Rows from block 2, named by matrix and row number. Rows with one number belong to one channel. Each number is 128 + 24 x the weight over its row's rms, rounded and kept within 0 to 255. All counts start at 0. Numbers have three digits each. After the name is the row's rms in percent of the matrix's.
# convs0: first 3x3 conv (model.enc.1.0.convs.0.weight, 128x128x3x3), inputs 48-53, a 3x3 kernel for each
# convs1: second 3x3 conv (model.enc.1.0.convs.1.weight, 128x128x3x3, transposed), outputs 48-53, a 3x3 kernel for each
convs0.10 105:130122133139156159137147137151129138115060099122148127130122131145134107128123141132148128131110125142149080137142116128150107134135088150131123135028106104102100
convs1.10 103:118139133109112124074143151152128131127130141150125097154114156127103153148134132154130131159141157123117134110128142115103141123124114169122118155155117134154117
convs0.11 101:118129137132123118160171119107087097105136117129141114102106083104105071115123089124134133107140092106098115127132107134138129117136107121115124117128121131136119
convs1.11 104:122126081114106126110127139115144130125124132135146120143155147166128128139137175151122138119128126178124117102126121133154132113157183087087137116128129108119112
convs0.12 096:099129152110116162117099117139115127098095144134130144116097137141055083148121108102098133115124128098080104099101103100085093107114121096136144083162135126130126
convs1.12 100:119117133097115154094113140130114095162099110136147153115133166114121135107115106136119148153173095156125123130160124140101121166183140125105132119094090096077103
convs0.13 104:134122124157133113128140127133149123192179147110132171181173126172147084156095099142130126126147155126127119152165159143154126143170151105097148137137133124108132
convs1.13 101:125128108143115113129123144145108115081095132101153169143116119065117116108119121123131141116138143120124157105116125171163130121132135147152132152140121134139136
convs0.14 095:139111105109142126144140141116113130161139102124127108153147134169146161140163133115096104090085086132099130124098133094145116108134096103123096155097143126101128
convs1.14 095:120119115144128119124140108148099162088167129150086135118118107091121098097129103145107137110108121165149136138169130165142144130148122103127137128111141118146143
convs0.15 103:121138156121096124128152103110116098102126137141150148167160165130161163088116142130088106155101079142102094148139115110130122130137146133119151133121101140122145
convs1.15 099:103076106124124105122132121108079117130135116152152123086102143102110100118085129146121122141163142129153137099051082119117095094142121125140112117141123135154138
convs0.16 092:131124109143142129091093148112101125137087097099108109126125113124118143142113107134124114143096119106158162144165135137168141147135132087096149105139131101126116
convs1.16 098:146146161114172145149125131154130119126122156121139176125172125138093127116109141139133149181153134148118090115117113133151127138129137121132110113145127115126124
convs0.17 101:112120146086023121143123106136066121151094096131107108131140127147155148117132131130099151119098158153146150107108126108127111101128122074076133113115113147132126
convs1.17 104:150120132134183140123125118154173157147141146177117134153130156138127166134160154113108133106090104116103096149137133140139129150141129133140128160189189152184148
convs0.18 100:151132134150159141145162130101103139149110147128126121111157120173128131132125111114136145142115164136137131133129171166152137165165129165114134112137105111146113
convs1.18 097:138133132118124122131114124144162098133125086120152113137126148120130161127151127143147088146147108144134133179138138164148117087130150141149121127154177157142131
convs0.19 095:149168126117117139125109110135116115126115121133128094093145147125140133100106116164202154149231188177116145121188129142210139114153136121146108114157140126114132
convs1.19 095:165158130130105112112101116136154149130146172104144151126124168118105130100101133144119074119083130115123159133138149129114148103113120117120131109144110120151087
convs0.20 097:144126127151139124144109130148147142140132119146143111153128138165139141151142114110094085117113134136127098109096125085111122137103122115131154138123169133148128
convs1.20 097:100131140148136138151135104154107090145124154131137139130113088113099081102094103126157188082156190109145184120146124136153147132164139103108132128078106125083116
convs0.21 102:103119141126154119078057134115122095157167122156163122115087104095067095105139116140142152108119106147133137140106117122082104105099076141118114148093113138142123
convs1.21 100:118139124121109155112144146128133151122158136138127118105117171134133149111107141137122102110144147103090139102171148094136168083091108112124115107133115169139104
convs0.22 108:125144092141136104143129124110122122167123173137148155108101089139135108143140131127135123163143140138153141117155098112124134126149124139110132133135122102113077
convs1.22 105:107132133126152150118124129131119130128125126133119163164118141159175172168150120134130151148062124140098135159145139173102155175155146109140110147116130131139113
convs0.23 108:109072117095037096124047102115105125122065135147101139130146106132120121132155138145113138140105141162172152125074097121095113131171160140109149120107114142135119
convs1.23 107:129107117087033108100041080154179148108122117131112111098098100133158127143202148120092139138108128141130143081070129140121122141140148143180120149133139113129144
convs0.24 102:130119114114063096117132072130107124155221140113117164140134102182157086151137123106112121067112109101115118130125125160176168138155160110115098130135089147120102
convs1.24 098:128134145174139128142132125118122117110108117129175166121122150100103168079094136119118134128156146133149146109114149100154152085119137127120114126117124150139144
convs0.25 101:123112097099101150114136156122134100140122149120104092101129094152125124105119108161089133142112115124131119120100111157085136124138114134159104103139090145143140
convs1.25 097:185116128137115130125097140152138148142112171114111147129138152139119157151128118152139116163161142134133126161116146156122136137141173120120090132151122128132105
convs0.26 099:120115124158144138134091066126120146149136127094100102160128115150114096149117144123155142083133095117135128113106117133107104142141116144130099143127028119124086
convs1.26 097:123113103095128102124130129127140144144103140137138144129158094116126114094098078148136139137127121124109110141126090146145113107117140120171155080125111085104131
convs0.27 100:148145149141139139155107129112113125088098125043081098082125087104089117083110088094165111130153142103137125138136143110147111144102142158135154126119143130147140
convs1.27 099:173139163097157104123081117150139146143101131123116151146152141155126127157167124119120139129076107066078101138126128099098085109084143131147117114149132132138129
convs0.28 095:118092137132106122110112151120109104134122126116094103144133170142147152131125145129139122127144130100112132113124143111130142137153134091094122115075118136103137
convs1.28 096:123129128140142110127152153131132141124084111149088119081063071100097039075055096139143144140114167120088130091100125111102131092136124113153130122166111126146170
convs0.29 103:127097098125104093135129105152082128161072141110136117107061100134097104152139128129148127120113129112059111129179136157162158123173117159121147168098153108079117
convs1.29 101:135134144151144164127180146134138129125132098134107123117130134107123113093063098112121101114104111100116099106120146100083130067090101124101152140160125124155102
convs0.30 101:127100091133135109138147129087121101157150153128128122138172143168224184139149135139137146121160150133122146116138129143169151143176143103078074116121117098112097
convs1.30 120:137159136171150144158158144125156143128138114140130128158163148139163141129109126111114107099045091112077100106116126107120130109132137137143142148145141133134142
convs0.31 101:131124133114043065134123108113121118123150169123162145133129119133130116123132104143157147126145105113136134134097117153114111113131120132110108129114117128121147
convs1.31 098:096097094117112137102140132088105140092082128122114097142145126169146147128110148145152123138154072152146136145110098142136122160124156120133129116149126132098124
convs0.32 105:127137123117161114131127138118138146173125135140151106135094111128088113108123099132114125172138139099091107099122092087115088115123108128170121172094125132108119
convs1.32 100:139128116136129120132160162141137113119104097120108122137132143142126134173121146144141139136132112124137141118123151087095169138103154129126144159128126145122122
convs0.33 103:089080125107067097124143128126098132146162123112106146138134164141142139168117148122111136146194098089087104130116099152161124155169125105080112118153104106132122
convs1.33 101:108129119158135161158173128144112131134144136132163141107132085108141092136103120137137152139157141107117127119119120139189169128143156132117122082153061121102079
convs0.34 103:121121124126111135138114131131124127103075130130141140150164132127138120120164133140145136159133124155143155140161126150149155128145144125101131136053131078091096
convs1.34 107:126171142105117113112155119115174182146151139145124125110129122128092112131127105143170140130105151129105125141149123104085105100114101130140155151143173144177142
convs0.35 093:118099111107086102102097133112115148108107129109118115105103114103113115137127127163169184074142131100122176122097121125137145112135097097127131108179129142169162
convs1.35 095:089109143111101138102121123177126149117122140158148144101095114099130162103083122117115132113124126149132124135143145159149142118111120126135110120145081141119083
convs0.36 101:133143113121156134131166149130106101130166181113164142148109160154113120147175176098104116080116119127105098085083094140117089125096137161155158147143156147135164
convs1.36 105:113135134137106138140107114102160127132097130125153131111127120124084116123125143133125112104127116136100112165096107175117121123175114121109120115071118116106117
convs0.37 104:115139149110106146115112136098117116136137128141144114141156146123113128129135139123149140147122125142135155145195157133150088143146106134152148119140149112176122
convs1.37 104:146168138161149133161192151126123121113122118137059119106126106102159115100194121126133172141130143124106141137121122149128107088115126120121113127161143155172141
convs0.38 098:153099122155145077098130114118121127173140128188165167156148139117144151112118139108120106085083128123079118106107096097109094106114086119133144136073183103119127
convs1.38 097:128106157139106090123123102147128116127091084126149133144163130127152127146145147157135145168110172156140140148117138148103129143142138115084130106122099091090087
convs0.39 101:123120117142116079137119104140114137150126152137143158172146113146139118119154173124108096094107119130143121143126112108090094122076096125098088115038120121126136
convs1.39 103:136132112110092093107090114089099156120152128091109141156146139117097129137104146144124153161138132140122136151142112055091119119110138143135120118132174112101131
convs0.40 106:140153151134128134134132116152162147152187162150125115126140145092096156102107135144134147162127139139146143123134113106122123151123111132149146135104160143126112
convs1.40 101:149139139095122121121102098094111147121120104126112109125124161129020092142133144102079090081134101080107114109105130113157128132117104125129148114133121088128141
convs0.41 103:138150126125118117125117103114100117105062091132136120129112128151142128153167127141150141161155149162142143161146168122150138129137150122098109107097127100153132
convs1.41 102:158163144142129137109139115115139118115088088125113101152143129154168143161137145126108123100132125117120135131162172151146173127172176107091105082121129122114113
convs0.42 094:089076056097060081076084095127122125157108068148127134122144126151175185126154124142186130131158141113149165146142121142128108138149129122070116150111129131138160
convs1.42 094:128160141126152162110161133138184136162114136115163131143144150127074131132086125118143128140151104133123122121139152154138100150146105147139133135141087136130143
convs0.43 100:147132134143115135134110122149156122144116140165129138159152154139150149150145155112129115094109117129144156097101149061086094103049098098165123146002147148145113
convs1.43 097:096126141105111113122114138120128112137146118097111114157151122093072147090109108119096138151120131133114147113151143087148148150157111133117113131135157143114116
convs0.44 101:134155153123138122110107117104096124137122102164138136143136161128130162160151188176144140096161108112115110164171133158137137124151105104115119133135139117149145
convs1.44 093:122122094113109094101124119139116094136093088133128112169133169158170140138121136142115112141130117149127109131147169119115125112134125124124122133131090148133119
convs0.45 106:129104146137109140157127130138127092128117169128164141140152165117158143141155149151139106131109057129129117105098110089061095109095098131133093099164130141139164
convs1.45 106:114129116119131137137127134120130151111143174125125121104111126140130103162124108121126107106116117117102117096122102137107087115150107131142145132125146139151153
convs0.46 100:131098122117124133112119136108081100146150121127162147097081092101107075081096089106117151124110122107122127143160164170178142123148110125166160158159138133171123
convs1.46 092:133138130142162154155186167124132089123069061145102112114149105105118125129112108142147138154146155128146124144118092114128112146127122119110087104107097110099120
convs0.47 097:114100105119057074129124123103104106141080102131120127115081109107149093120097119130139131158119121141093111130124081154124146136161114135166135179102171125131144
convs1.47 106:152163173145107128100078113109098139090125109154126126127123155145124134168103117129153116120069147143110132146125116139084125150126109110109126085109109106107094
convs0.48 104:098084085115000017132109107133105127147158165127110153140122138120135126122130141100089102105099093118139142124106098148157127139141132117115152118140121122136124
convs1.48 101:123107104098075112078072107127153152111098117159130127159112129143131123132142154093106110145123095167147129145080072101119117094094100135111111119169136120121130
convs0.49 090:133116127151176145143137123120095115145147137151109130117158105116112129112115118131104112097091123130155133111123156108139139153123160148125140127147132161123137
convs1.49 102:109149085106095117143103110139108081128115144105136080140125103108107105116138116148154130132147109150127161123147154140163137157147167148138140123126110145115150
convs0.50 098:130141138104101103118130122120117121152126165125112149106124109139160123137112163135125125121090110105068107107120116137096127128133113127129130144039169135124149
convs1.50 103:133143122135150143127102123097123106096127099116100123105092133126162147091091082162145137168109159137149135136101121126100136147127124123098114144075152122136114
convs0.51 095:082100063084074116116103087130166176140151141145146132137156108159128151136154122148169142184130129167149150137139105136129128151142155129102109104110102051130134
convs1.51 093:137109109109153164127119168086111142098149097103117107091119084132109100141134101133138131155169155138109155127129115146137159158146186135136145115068145124111130
convs0.52 095:109126130127094098132116129116156139145133118112151126130136154127124165119121165066100133109112108080102143114114109137101108112113117123096139177081157140142116
convs1.52 102:125126118149126165116123111116135148127134112151131151110138146084129146080095126149122109146139072158144097142116088124152108120119117122125124098044143109056111
convs0.53 096:116121125133147116138141140122145138130165135115112105152154119165123137151144121113105105123096104158125128113106067070097045117109086135092122098068082111094106
convs1.53 102:100111116124099129131129148146155124124141143131146117102111134104123119134111154156112146146105111143103140130127118113098096156119134131140137152157168143143155
convs0.54 096:118133130104106116117176176141176123109100176124132176137122148144164113148151169106142122155106116166117071085106106122144138157165136096148132132144180074084132
convs1.54 098:173137098154123124150129124122125129122065086139156156133114137122140136118157113126164127146140119103131151154100100141073130124139140112102124121175135126120124
convs0.55 103:131137141109120155141183170137136130147104139121136140102119157093129147095121117108101118133081122134123096089070133079101101124145111112156150151118160132126111
convs1.55 103:131111115155101109098118113122158140117090085108090128149123133132135142133170162127128128153064141131144146141119137104080111136152134125118132132170094104121136
convs0.56 105:123129119155128131123118140171127131177157135144130144157144145153157166174166147125085092131119098125100103146143129107103137119121102108149131089149113105152131
convs1.56 098:140117098112073104135109114169119100138126122088123124131117157114120130113106140111104120106114131123117150145107108169045077111046059117128112157107079139120125
convs0.57 088:134134098094124117125134137148156151135166157140154152146135184155141143146134146135155161129110154125150138078111109109117091113112108105118071132042150110145130
convs1.57 093:124132141125125132114130149137116159091122137131116175110116117150095112139134130155136162126138137168115139108101125099075167107122119150137133173060073114111120
convs0.58 106:134120113154116133107107135133129123148132077128137115164159134137120172131131132157131142163110163160128123150129145143086127159136131104101129087130096127136129
convs1.58 100:101120148132103146141103144146103120124107149123127129108140124100143130108141146097115136096137116123158118097119122066150123116116128142131114119145120142139151
convs0.59 103:129112106084064092130101111114129135092114156140120143138093106171153077149164118103127140094103133091102111113108111144144097132158130129129079160167129125155134
convs1.59 102:117131137130175126147178134101162093110116101113092118112114123157118122123130146136158159108101128132124129139112119118103122152106118149133143117159111173117100
convs0.60 095:103119089126085116146093112120180144135120147135128089123140114175186126146107133151158153125171179135165141122135139127130145142142129148180130167048055119084136
convs1.60 102:134157118163151113114123124128163096121091144153156143138105110123075109129137119102094114098177138100124140140126129134122151138175137130123124159166113125097119
convs0.61 098:138122141127127141130110138134139134148156181122131130109136159129171217114129131166163133127162135158171151102097114064092135083104093099151130086154161103155106
convs1.61 095:109065113120094135142094105105145147103105155129156146112106111117092073119096076113118152095141143111142142131152121147162084139137077121134112178138094133114092
convs0.62 102:143139123143133126136136136122110098100081078113143112107065113139164125126149128143136156134143125124076144120130132160158129134160138125087125139135133160144148
convs1.62 100:105128120120121147132141136131138127137076107136123139158149153150193163098069092163161128147082136133151129131134137092050105121146120121124106118144126148113144
convs0.63 099:133137145126067139115115149148132131097107075092112114158118125162140145126119128116066152111144131127135162102064112134116139130155137104087151098078112114080111
convs1.63 102:096057141122088161115066099142137143146130128139185138139144153128150141142158133145138133139157129123122161120140113131149143125107150130131136163120132113084090
convs0.64 099:102094035119059000129092105144129133118107124126100134141112078110118115124117139129120133125043097112098096139122087116140136121144134138143097133120117106114126
convs1.64 099:098106100152140135179171125143161144150131155124133178086106120150118130183138121109096131120088141118101118117100110087129118154120144127139141122199147160122122
convs0.65 099:129121114092089093063072097142112153145127139133150137119124122143092105139099111159141142169177160115131142132137140121152159110192161128085134116067149131095143
convs1.65 100:106142143168150157169155131149137156118159149162140149082145111103154085082111125121128111147100118160120125123090062077138129099107138122110119121110128120138112
convs0.66 102:112115093105100076113088106143151142152119145128143134158154152134140154131146152155138143158157171156141140129151145126117170120120135136119097127082109111102117
convs1.66 098:132123149143133126159174144120163153124151146115109135125124122119124101140146121136117122129120162141112140099113119080091124126105137133122130131141146138138126
convs0.67 091:113155121154168138136159145134131080149166131118113093128125113119153105118132107142123108164092137111116142154171139154103143167126131127160154159146138124134105
convs1.67 102:119133123077104122143079124143120166153107116138140151129131147102106113143114123133144144147179156130153142087125092084116086071058076124102101117080091123102083
convs0.68 102:098129110091111103093090105125133125165154121098119103144144154141107144166167194181152152120144122137118128103121117083146114124149129114128144129097119139144121
convs1.68 099:117114098154169135173218184144174125135132132118130119123100096124105119113089124177168165141162142096144127131139134130135115134158142131140137140136152123142121
convs0.69 102:165138158139158168133140146149139143138135156145122140109122135119120133135136154117113157110130148166151133071114113068115080113119125099131133089068104110121118
convs1.69 096:085125101121117123104107106123141127114170152133127155101121152117117128099117112129138142136127106110126116133114127111110106137115105135114111197090088142121125
convs0.70 101:130114128141144140127142133140118133134117122161151140118114122116083093102140123097100140150127119137083118102139127120141132115152153113137123118146124136148147
convs1.70 106:139124131110124123142134131100148133167125140125097160086085092106119131144135141139135118123075111122095113075063093048096121083091075137157118104131143140152138
convs0.71 094:131140171134061097130128164121099093130118120135124122109083108110141126105080115112139110124229140160152150090069084122143110118149112104119145128144138139134131
convs1.71 097:115122138099072101030000014117115142123098132127151156113123124137139129170138166137136121117117160144136146129146138164138130162142113098099117128121110132106114
convs0.72 097:137139090143152112120093091122155133134139155138128115145125108145076089121120131166179125146117137143162140135131107134077097114121133118134093131102110113114140
convs1.72 101:138118106149125108131089113135176135129161113147101132152154121147017123114121131133122120099139113122083121106116143127111154158131093133133126152147147144124115
convs0.73 102:133128125129148129134147153136140163121159161162141164142164139100118136134140158119149125139158131133119114102135126122126096157120147108092119104119103084144107
convs1.73 100:116133124101100104130082076157120119108102110135127150123138155123144165113121146112160144149147145138140136114105143119113141128098080131115104117108082150101098
convs0.74 098:123051148107039120120123161133135154150142152125161162122130120131116128133133126113159169159146159146158134093110116123144106120140107073098109119079119129116110
convs1.74 098:085083129112124130143145174122183140161161119134107130152133144149137136110154134137151158149100147138150131148164163119135143144130135114112125135101159131176128
convs0.75 103:129132146156176137116155126127135137145138141127145183131133102109114158135115118111136158151151147136161176108130148083128110102106131130095105169076101136116093
convs1.75 105:093093116112066103122085113112131138139103075108167116087069149136129144120137119098130149121108097137125127111117125110055149107123099154158134123104121156165126
convs0.76 101:148126131154140140144133109137142141138111120160168158132131128129142155102129135120153176133129140131126145161126113150126112113101121140144106165077127128158095
convs1.76 098:134155148125102144140114123100126115099134118126099125108138123124129165120122117123092106125117122088120131120147119135102073136118094122127129145095184101104113
convs0.77 106:112120130098125132095068083146127132150130126119128109145100103113080106126133113123144148152120125142137159126124106117118091157146126119109115130101113142120141
convs1.77 099:165139141124137149125134157112089156179190143141121131116109133078034076107102103128147134119152161120135137129108121118148107101094097128151124130114117134138112
convs0.78 106:129134091130058069106081104159108120106153165106167128159094127082076134097113145149122123146106122094119113134112116105085098102127090143093142076101169094169167
convs1.78 101:143142108168158108158159138143138110142087107139082130166147100101126105111138157156166095136117102127088152137145088150098067092066153126111106092134136107177154
convs0.79 101:133125109109115133100049122142138142145132144139178131138141110128129147137143136118154128147108098140148132145111132125139144135118167136122140084152140155147136
convs1.79 096:155121114133162171120144145105157154135153146159122129102142132131150118108106090136128129118143126123102131125126138133119154101111150145125135135138087096084107
convs0.80 102:145119156115097116095139169116104137149119111116079159114099153116110114119071118102139131144166145141129128103136133104170151126150093106163121152113120136104139
convs1.80 101:104149132137114132131137135098165142119133110131131119142146152111172134133119128098122104075088134082092153118110121140097119137150141115130152153174144129125122
convs0.81 104:141096114129121087120127114166167170118137235119115148115136114118115146141123140119129106131170102133143112132139103142134096138133111139159160110100158105114129
convs1.81 100:139140115091148136128142149109187147115086090144116131126124109147095096151128128159105145099124108104117105163102110132122112115141140109155144103154129090134145
convs0.82 096:132124151151151139119133105122120137130155150140127128129137108128135114132112097160068165125117121108115084143091131128125114110109104062175094141117143137160149
convs1.82 098:131162154171136173140125173128117100126078098110141097109151133131133129109091103118086125098143098134135122126147136153136130168093134115105102129147093096154118
convs0.83 095:116096114118120099127133133129117144125119148133142161102083076142108088130134117141124133116165151111078131117111085149149132145159129123072113120070079129085106
convs1.83 102:137131097127152112105088121107131104134115108153153125142132132153134144137166140118124105110123102142126131115097104085071082060068082130105124118154143137163146
convs0.84 099:142107116124111111122122123131142125164121169112103147119130121155130160150112144133139138122155130141166141120128147149168125139135119137118111082110076125083121
convs1.84 094:139123113094119098136111083134156129126056150132122133094100098094087120110090123131124132123107147140111129124105154114153115102134119141144134112152111110103104
convs0.85 101:102107142124135125120118137156115107138081098140112144131123105157184119132126120115132097088132129126088115119124098112143125114140112122117110142036103140073108
convs1.85 104:144147125125093137116099119120111170103098101145102122136142103129148098145144150136109130105086123123093119135151137117133161129109109136095145154165111143140122
convs0.86 101:138136143116103147106088094151151197167126132134125133114106101127125072111138099124147134128157108146168149141123146133123140124129167123109143119107110133131136
convs1.86 102:172148134169123129108082127159122131108121129130143120145150130124139118134163139116110097151128145098117125148133144217132159164142130111122132154114132142121144
convs0.87 099:114140128154127133154129137138191118106136162121124138128130145105135124110122112089071092075088110114072120136148140112147124129146117138099148141125110142115124
convs1.87 101:139152126110130109125106110120119145119053159132173133103113127123086081087153123170165166164132132161127151123099115096127087138142112125142156134170139125069116
convs0.88 103:117132133096076138079002083121162120144126122119106119125127128115113101126130113130119134129081109144187147111096114124088118132159123122116107135121126140137132
convs1.88 097:111019084070000081091062119109129134137152146118118128120110116133162115118131121135098099138149134163187163113145146141127130098136115143135112128108113154141145
convs0.89 101:133138115123116083122128104140135158113079104128114109132120107103097103131148125121151110130117143051057076136141114129110132133148139109085128115143108162150143
convs1.89 102:144111114177157147170125114118122108112117102144147153143114118145148143098073091102101148133100096117122103142126127149151128119087065116129110132093104132129136
convs0.90 101:122151144132115124148174138138132130143155160148122162129128130164153146159139150141137147128115092139125144150140138138137119101126089126068142120130148121153160
convs1.90 099:113129155123127150089105100141126166118095144145138175145127148150141135161126138100102105114145078124106114159128141141121131152128130138137127153228139151147121
convs0.91 100:102083062112136113137122132124123140115119143139162117106119115108087104120104106136131152134172141099083117115158130139169140126142124122134113126114122135101120
convs1.91 100:163187156172203150132152153104126124115138129120106102111111134133092149127123132140157152097107089124117119121107151118063126125113146134116113152173135142094137
convs0.92 101:126134106126128107137122117116124106186174167127148132128132108076072080074075086109071098103118105100072136113118135099081076104082077153111137154134155158166161
convs1.92 101:118104110118139106175155159161156157110113132125127120138127112116128133132155130094127095095068073091079106098097115072081118137098155123145126155120137143181163
convs0.93 095:138157153108101137101098102140138132145108104130141156101139128103148133130138130126177131135173156085086105136171153131167131120144142140141137153150078145127105
convs1.93 100:167207176163145112133144123137171130111086127115121156148124132146109113145174143140091125122089131117114136111160106068125122094116107123113130124159138127162127
convs0.94 107:123132139137127134152148144146129148164140161122144113125097136129098127176148133117121130128132129118117108092139066110112123098099093123107119139141124152113126
convs1.94 105:135124138113113138129135126130143139126152135156117146117136162151175170143120148143158142083106123124154130124096108154084127108144145135124110158112137135158123
convs0.95 102:119140134113119143115158093145139171128106108149120143138158138114150136123126129127120131131146116117093161110134140100134138118128076110096144127121129131150134
convs1.95 100:127105139127130149074089092151123111121083095152104142128174144108182161119116130113084134096117121156115151078095118095129114119126119132125128120214166113127133
convs0.96 102:168140147129148128139120111137100138182137110171150100135147153118146127140157135109111121094112151114093149137189147132188142126136108127144147140155147129123122
convs1.96 099:116124114109088110120104116147142135110186170158157199132160167097121149133092145119129149135136149139138143085103114143088105109072108122118115148134139146146143
convs0.97 094:119131160142129122150151111134144136153145133114154133166116135140128116151144127122114126116107131131119148133164123113119153107136147114146139110147167094131144
convs1.97 092:138137114178125099140146152132125123116109108126127109129104137138160143145160164143126112157108132115120110148141116115129121115134142129118123105124115118130150
convs0.98 095:138153102121159104120094148115126124124164169105113104116122086085110145129114101165148144189143141176145153141177134112159104127129123159135126128141108164114120
convs1.98 100:161152150108124130141095096127152139102102074147150117090117132094088146152113133112126140107177136100147147123134145111126137144083105123129095076185056077066106
convs0.99 089:136148118140126095141172128121135108152142123151135125108115114112117088119114097118116106088158089175130149113140113063145130122157103126101109110134114117130141
convs1.99 098:113112052142136134120135132117143167105111125143177167149127123116153100098084088164164145155148144167146125156089126154108092142126112098095102074151131117129135
convs0.100 104:112127133121092148094030082107125148108100160129129148139107119124107099116114120134143126138156112122096101138119117134107133126170134076083156095111139141165109
convs1.100 096:136112099128148141141151140154138167150100094134126126127148091146195154133137139122110105112114080123108099121105119145136120155111131128143120141166114141155142
convs0.101 092:125099087114084123136076109115109115135134148155160132118134130108133123121124120165139144164183135144111161131120115163139129139151137135108075107205124118147139
convs1.101 093:120070106122154110108128124166113138123070126143139148117137128131157115127121099154145140172175131152142148145098119172158113119147121142119114122149073114126099
convs0.102 090:096109119113036046120123091132125151138134156154119135129126147136152128134098106157125103135131139136125115142124073115150147145173126139140134141143152139106127
convs1.102 091:114133129119078149090104131131122097136174148140132104159103096154154121142091099143138167154146120131127148125096132151116175165146125113131109103105115104081113
convs0.103 101:154134144126128145102120135113144128136134139147153130130113151119103124096126128151108126176125134160133131142137150154134126127151172078157129104143133097152158
convs1.103 101:114058111141096154155152146151147128128114088105092116115142123123158153109113108115116154123098139161127120084109120121104134121114117161133146126152125128154123
convs0.104 102:122121148123079135116114108088107107141156118136125109167181155151134149111096123106081116139094139124123143153109105134147113134152099131149128164147143129157145
convs1.104 103:114120117125118130154155167113117115128122111139112111100115102079106097095134103116114134113130128144116146107087099127129143149144138151104116103149117127129120
convs0.105 103:146158147113103130121100117130146137123144109129186132139118142092033112093103100175205136162159133120096098157143137149141114145130107115105146140105144146128148
convs1.105 104:118095106139128149154165151139185142109125098163139150150098105139069117137123111098092116124068097140044101076091107113022081069034098105084096141139143119121123
convs0.106 101:134119132115104134144131140126120141151154145122139127112104128102103123114131127144136151145087088136093100136104121131126113152086144137148127131091112123126112
convs1.106 101:134127108094107149098151167099112138191179090144122128086119134117131124143131115152137080160139076132126091140130103097120106142129087098136156087134193133130135
convs0.107 090:096111083115111095145137100110114119150177151148147135169168171162157115163127125153141159131157161123148126124158116117180123134143095104158155117166153120137136
convs1.107 103:136125126132145127133129125146114101111112104120122122128099100092159107129113112138135119134130126130157116128104128105142140116145151143136140090055108101115151
convs0.108 103:133138153121113112139128078140147148147123138171155164164144152171116110171154113142144151129146165119113126157135127129112125134141141119122109124115143141156171
convs1.108 102:122130135128103106133114112089119133090094108125146148132129130173161119103138132110114124121132098123101108111114109164156131155142133131134140168173110162131137
convs0.109 107:160167145156149139130118133123121156088113160133145168135138141163146135134135121142139134145145147187171160136118131098130092119120095085142143133084138153136159
convs1.109 109:123131092117095107133106098081091104122108121136125152128139125112127136138150160068077084062104097103115124130160136162145128130120112087117117145153159123150144
convs0.110 097:148109120113099097123053101118128128122158162126146138163149128152131147142146150137151137100156136105110132090149121114142122151164114127116101127100111129138119
convs1.110 095:134094114149149134162167148176118170141111079097099157152115134114158132144152130114126136132088159174127110121143132105120094098126108138148119126159138117140134
convs0.111 109:119121135127101081146136108121091118123111115143142125106100118113120099126148126120119140113141114126050129120144087132160129138160148150122139126122124113093143
convs1.111 101:122199144140165129108144103112125120132106134146137160114111143132138126172189165159191148121130131102107111120127138122097134120104128137100143143133138114102112
convs0.112 102:108115115132124154101093099132097164123065124108138120140129141122100113132158131102125122115088104114145125130130107124120107129181123132120150137027145107138106
convs1.112 101:099131122138155145090171124118098128138189101124082109110143127125114104098097110149121145137127152153169144072116117093120097116073134161157166099067110122137133
convs0.113 102:134104114124146124111156142100115108141179128133127119110119120104129130099112121156153129131141139119123147125119115112159115119121128111059132097101092100110119
convs1.113 106:114137169134092144147143153125124137146132120124091080129125146157154147075130131136123140101080100143133123115101137133115132157170157148144147152167158157143174
convs0.114 097:142117115150139121115119122135155111125125161127136119110116131138134109109112122120157129160148108146162137122155107159121143114119126132152133152067164133119141
convs1.114 102:144103134143088137124120119144136178145130114152106135142110100130072067106114109131103131173070167143135153141114133177085124125095123104113118135069123116123118
convs0.115 092:112121108117135136142096119091080080130186158127124124136123135125149120143160140105087087106137139115112091111092121112148127115127089119131137137052129129094128
convs1.115 101:116110137144140141129102139131137180122060133123140164136136116138077082133117119133116138139099157139136153112090126102153113122109113143138153151168142145137159
convs0.116 099:116125134144141143139145143126144124192180165114114132152154156155164160125138141099118117071065098140149120115135114085112115131133101133179148137085152116132136
convs1.116 096:124108126088064094117149133141118140121125136134136168078089104112100114142108126170121151140144148133128150078135123102162143136186135133130136123138114105130128
convs0.117 101:136129128156137142131113123138095137097072106094121097152148143126081095101088094120096105108110120111166111146141145136136121144160125128112113104080105117102112
convs1.117 105:135130128127119132116120120142092133122134114109127132128126140102112101132137146098112100140162163164178170127097134126131158101100117150136128119061110124116128
convs0.118 102:132150125152126141137112118101149120154116170118130126157146155150149148154125148115129111134081134118110138130130136117059095137134109127134118128107118116128121
convs1.118 095:126140144097096126125097124133117123143080136143154136093098094101040098109115108137148154120114128136132139093119124101164135129135156139151140127135122106107130
convs0.119 093:160105137150133118093138137095106111110115088104113130110116151116104135124138160134130134139111087124087095123113134113156132108132144160146090138205114161175133
convs1.119 098:177125100168137126174171173110120134129100109125114149094120100107149096072117082154145134120131142129124137133140095113151119127143138129115149073171147085144127
convs0.120 100:132150134173140135155140117151139114113086053124098126164180094158186110144143118143132127136143121125138124118159141122134143147128156153089152120108148125101152
convs1.120 096:099127126132090091135063106161159150104103136095141134125109104156138098163156102147162149156085148136053140167120126195137162149118119130143129125113133115110114
convs0.121 096:113126098096137111091094120149119149119097131125127163162169142152146155145144129138120136136111133142161157136114139096096139102113133124075101107080111124131109
convs1.121 083:143086108111138121103123132098128110113143101131094116118150124126146145113131119150136158128106141129126138128130139129138146104098111131130122133139124133162129
convs0.122 095:128117143141132151128120124125096115139135116134122159128138142116168139110125133143116123123189114170108137121111134076120088070118081098078084077173056125125136
convs1.122 102:140141141093107129118114130118164128138024138137162155144132129125159143126111131156149156135139139146131150147105129132161134127131149122124134058185090103101107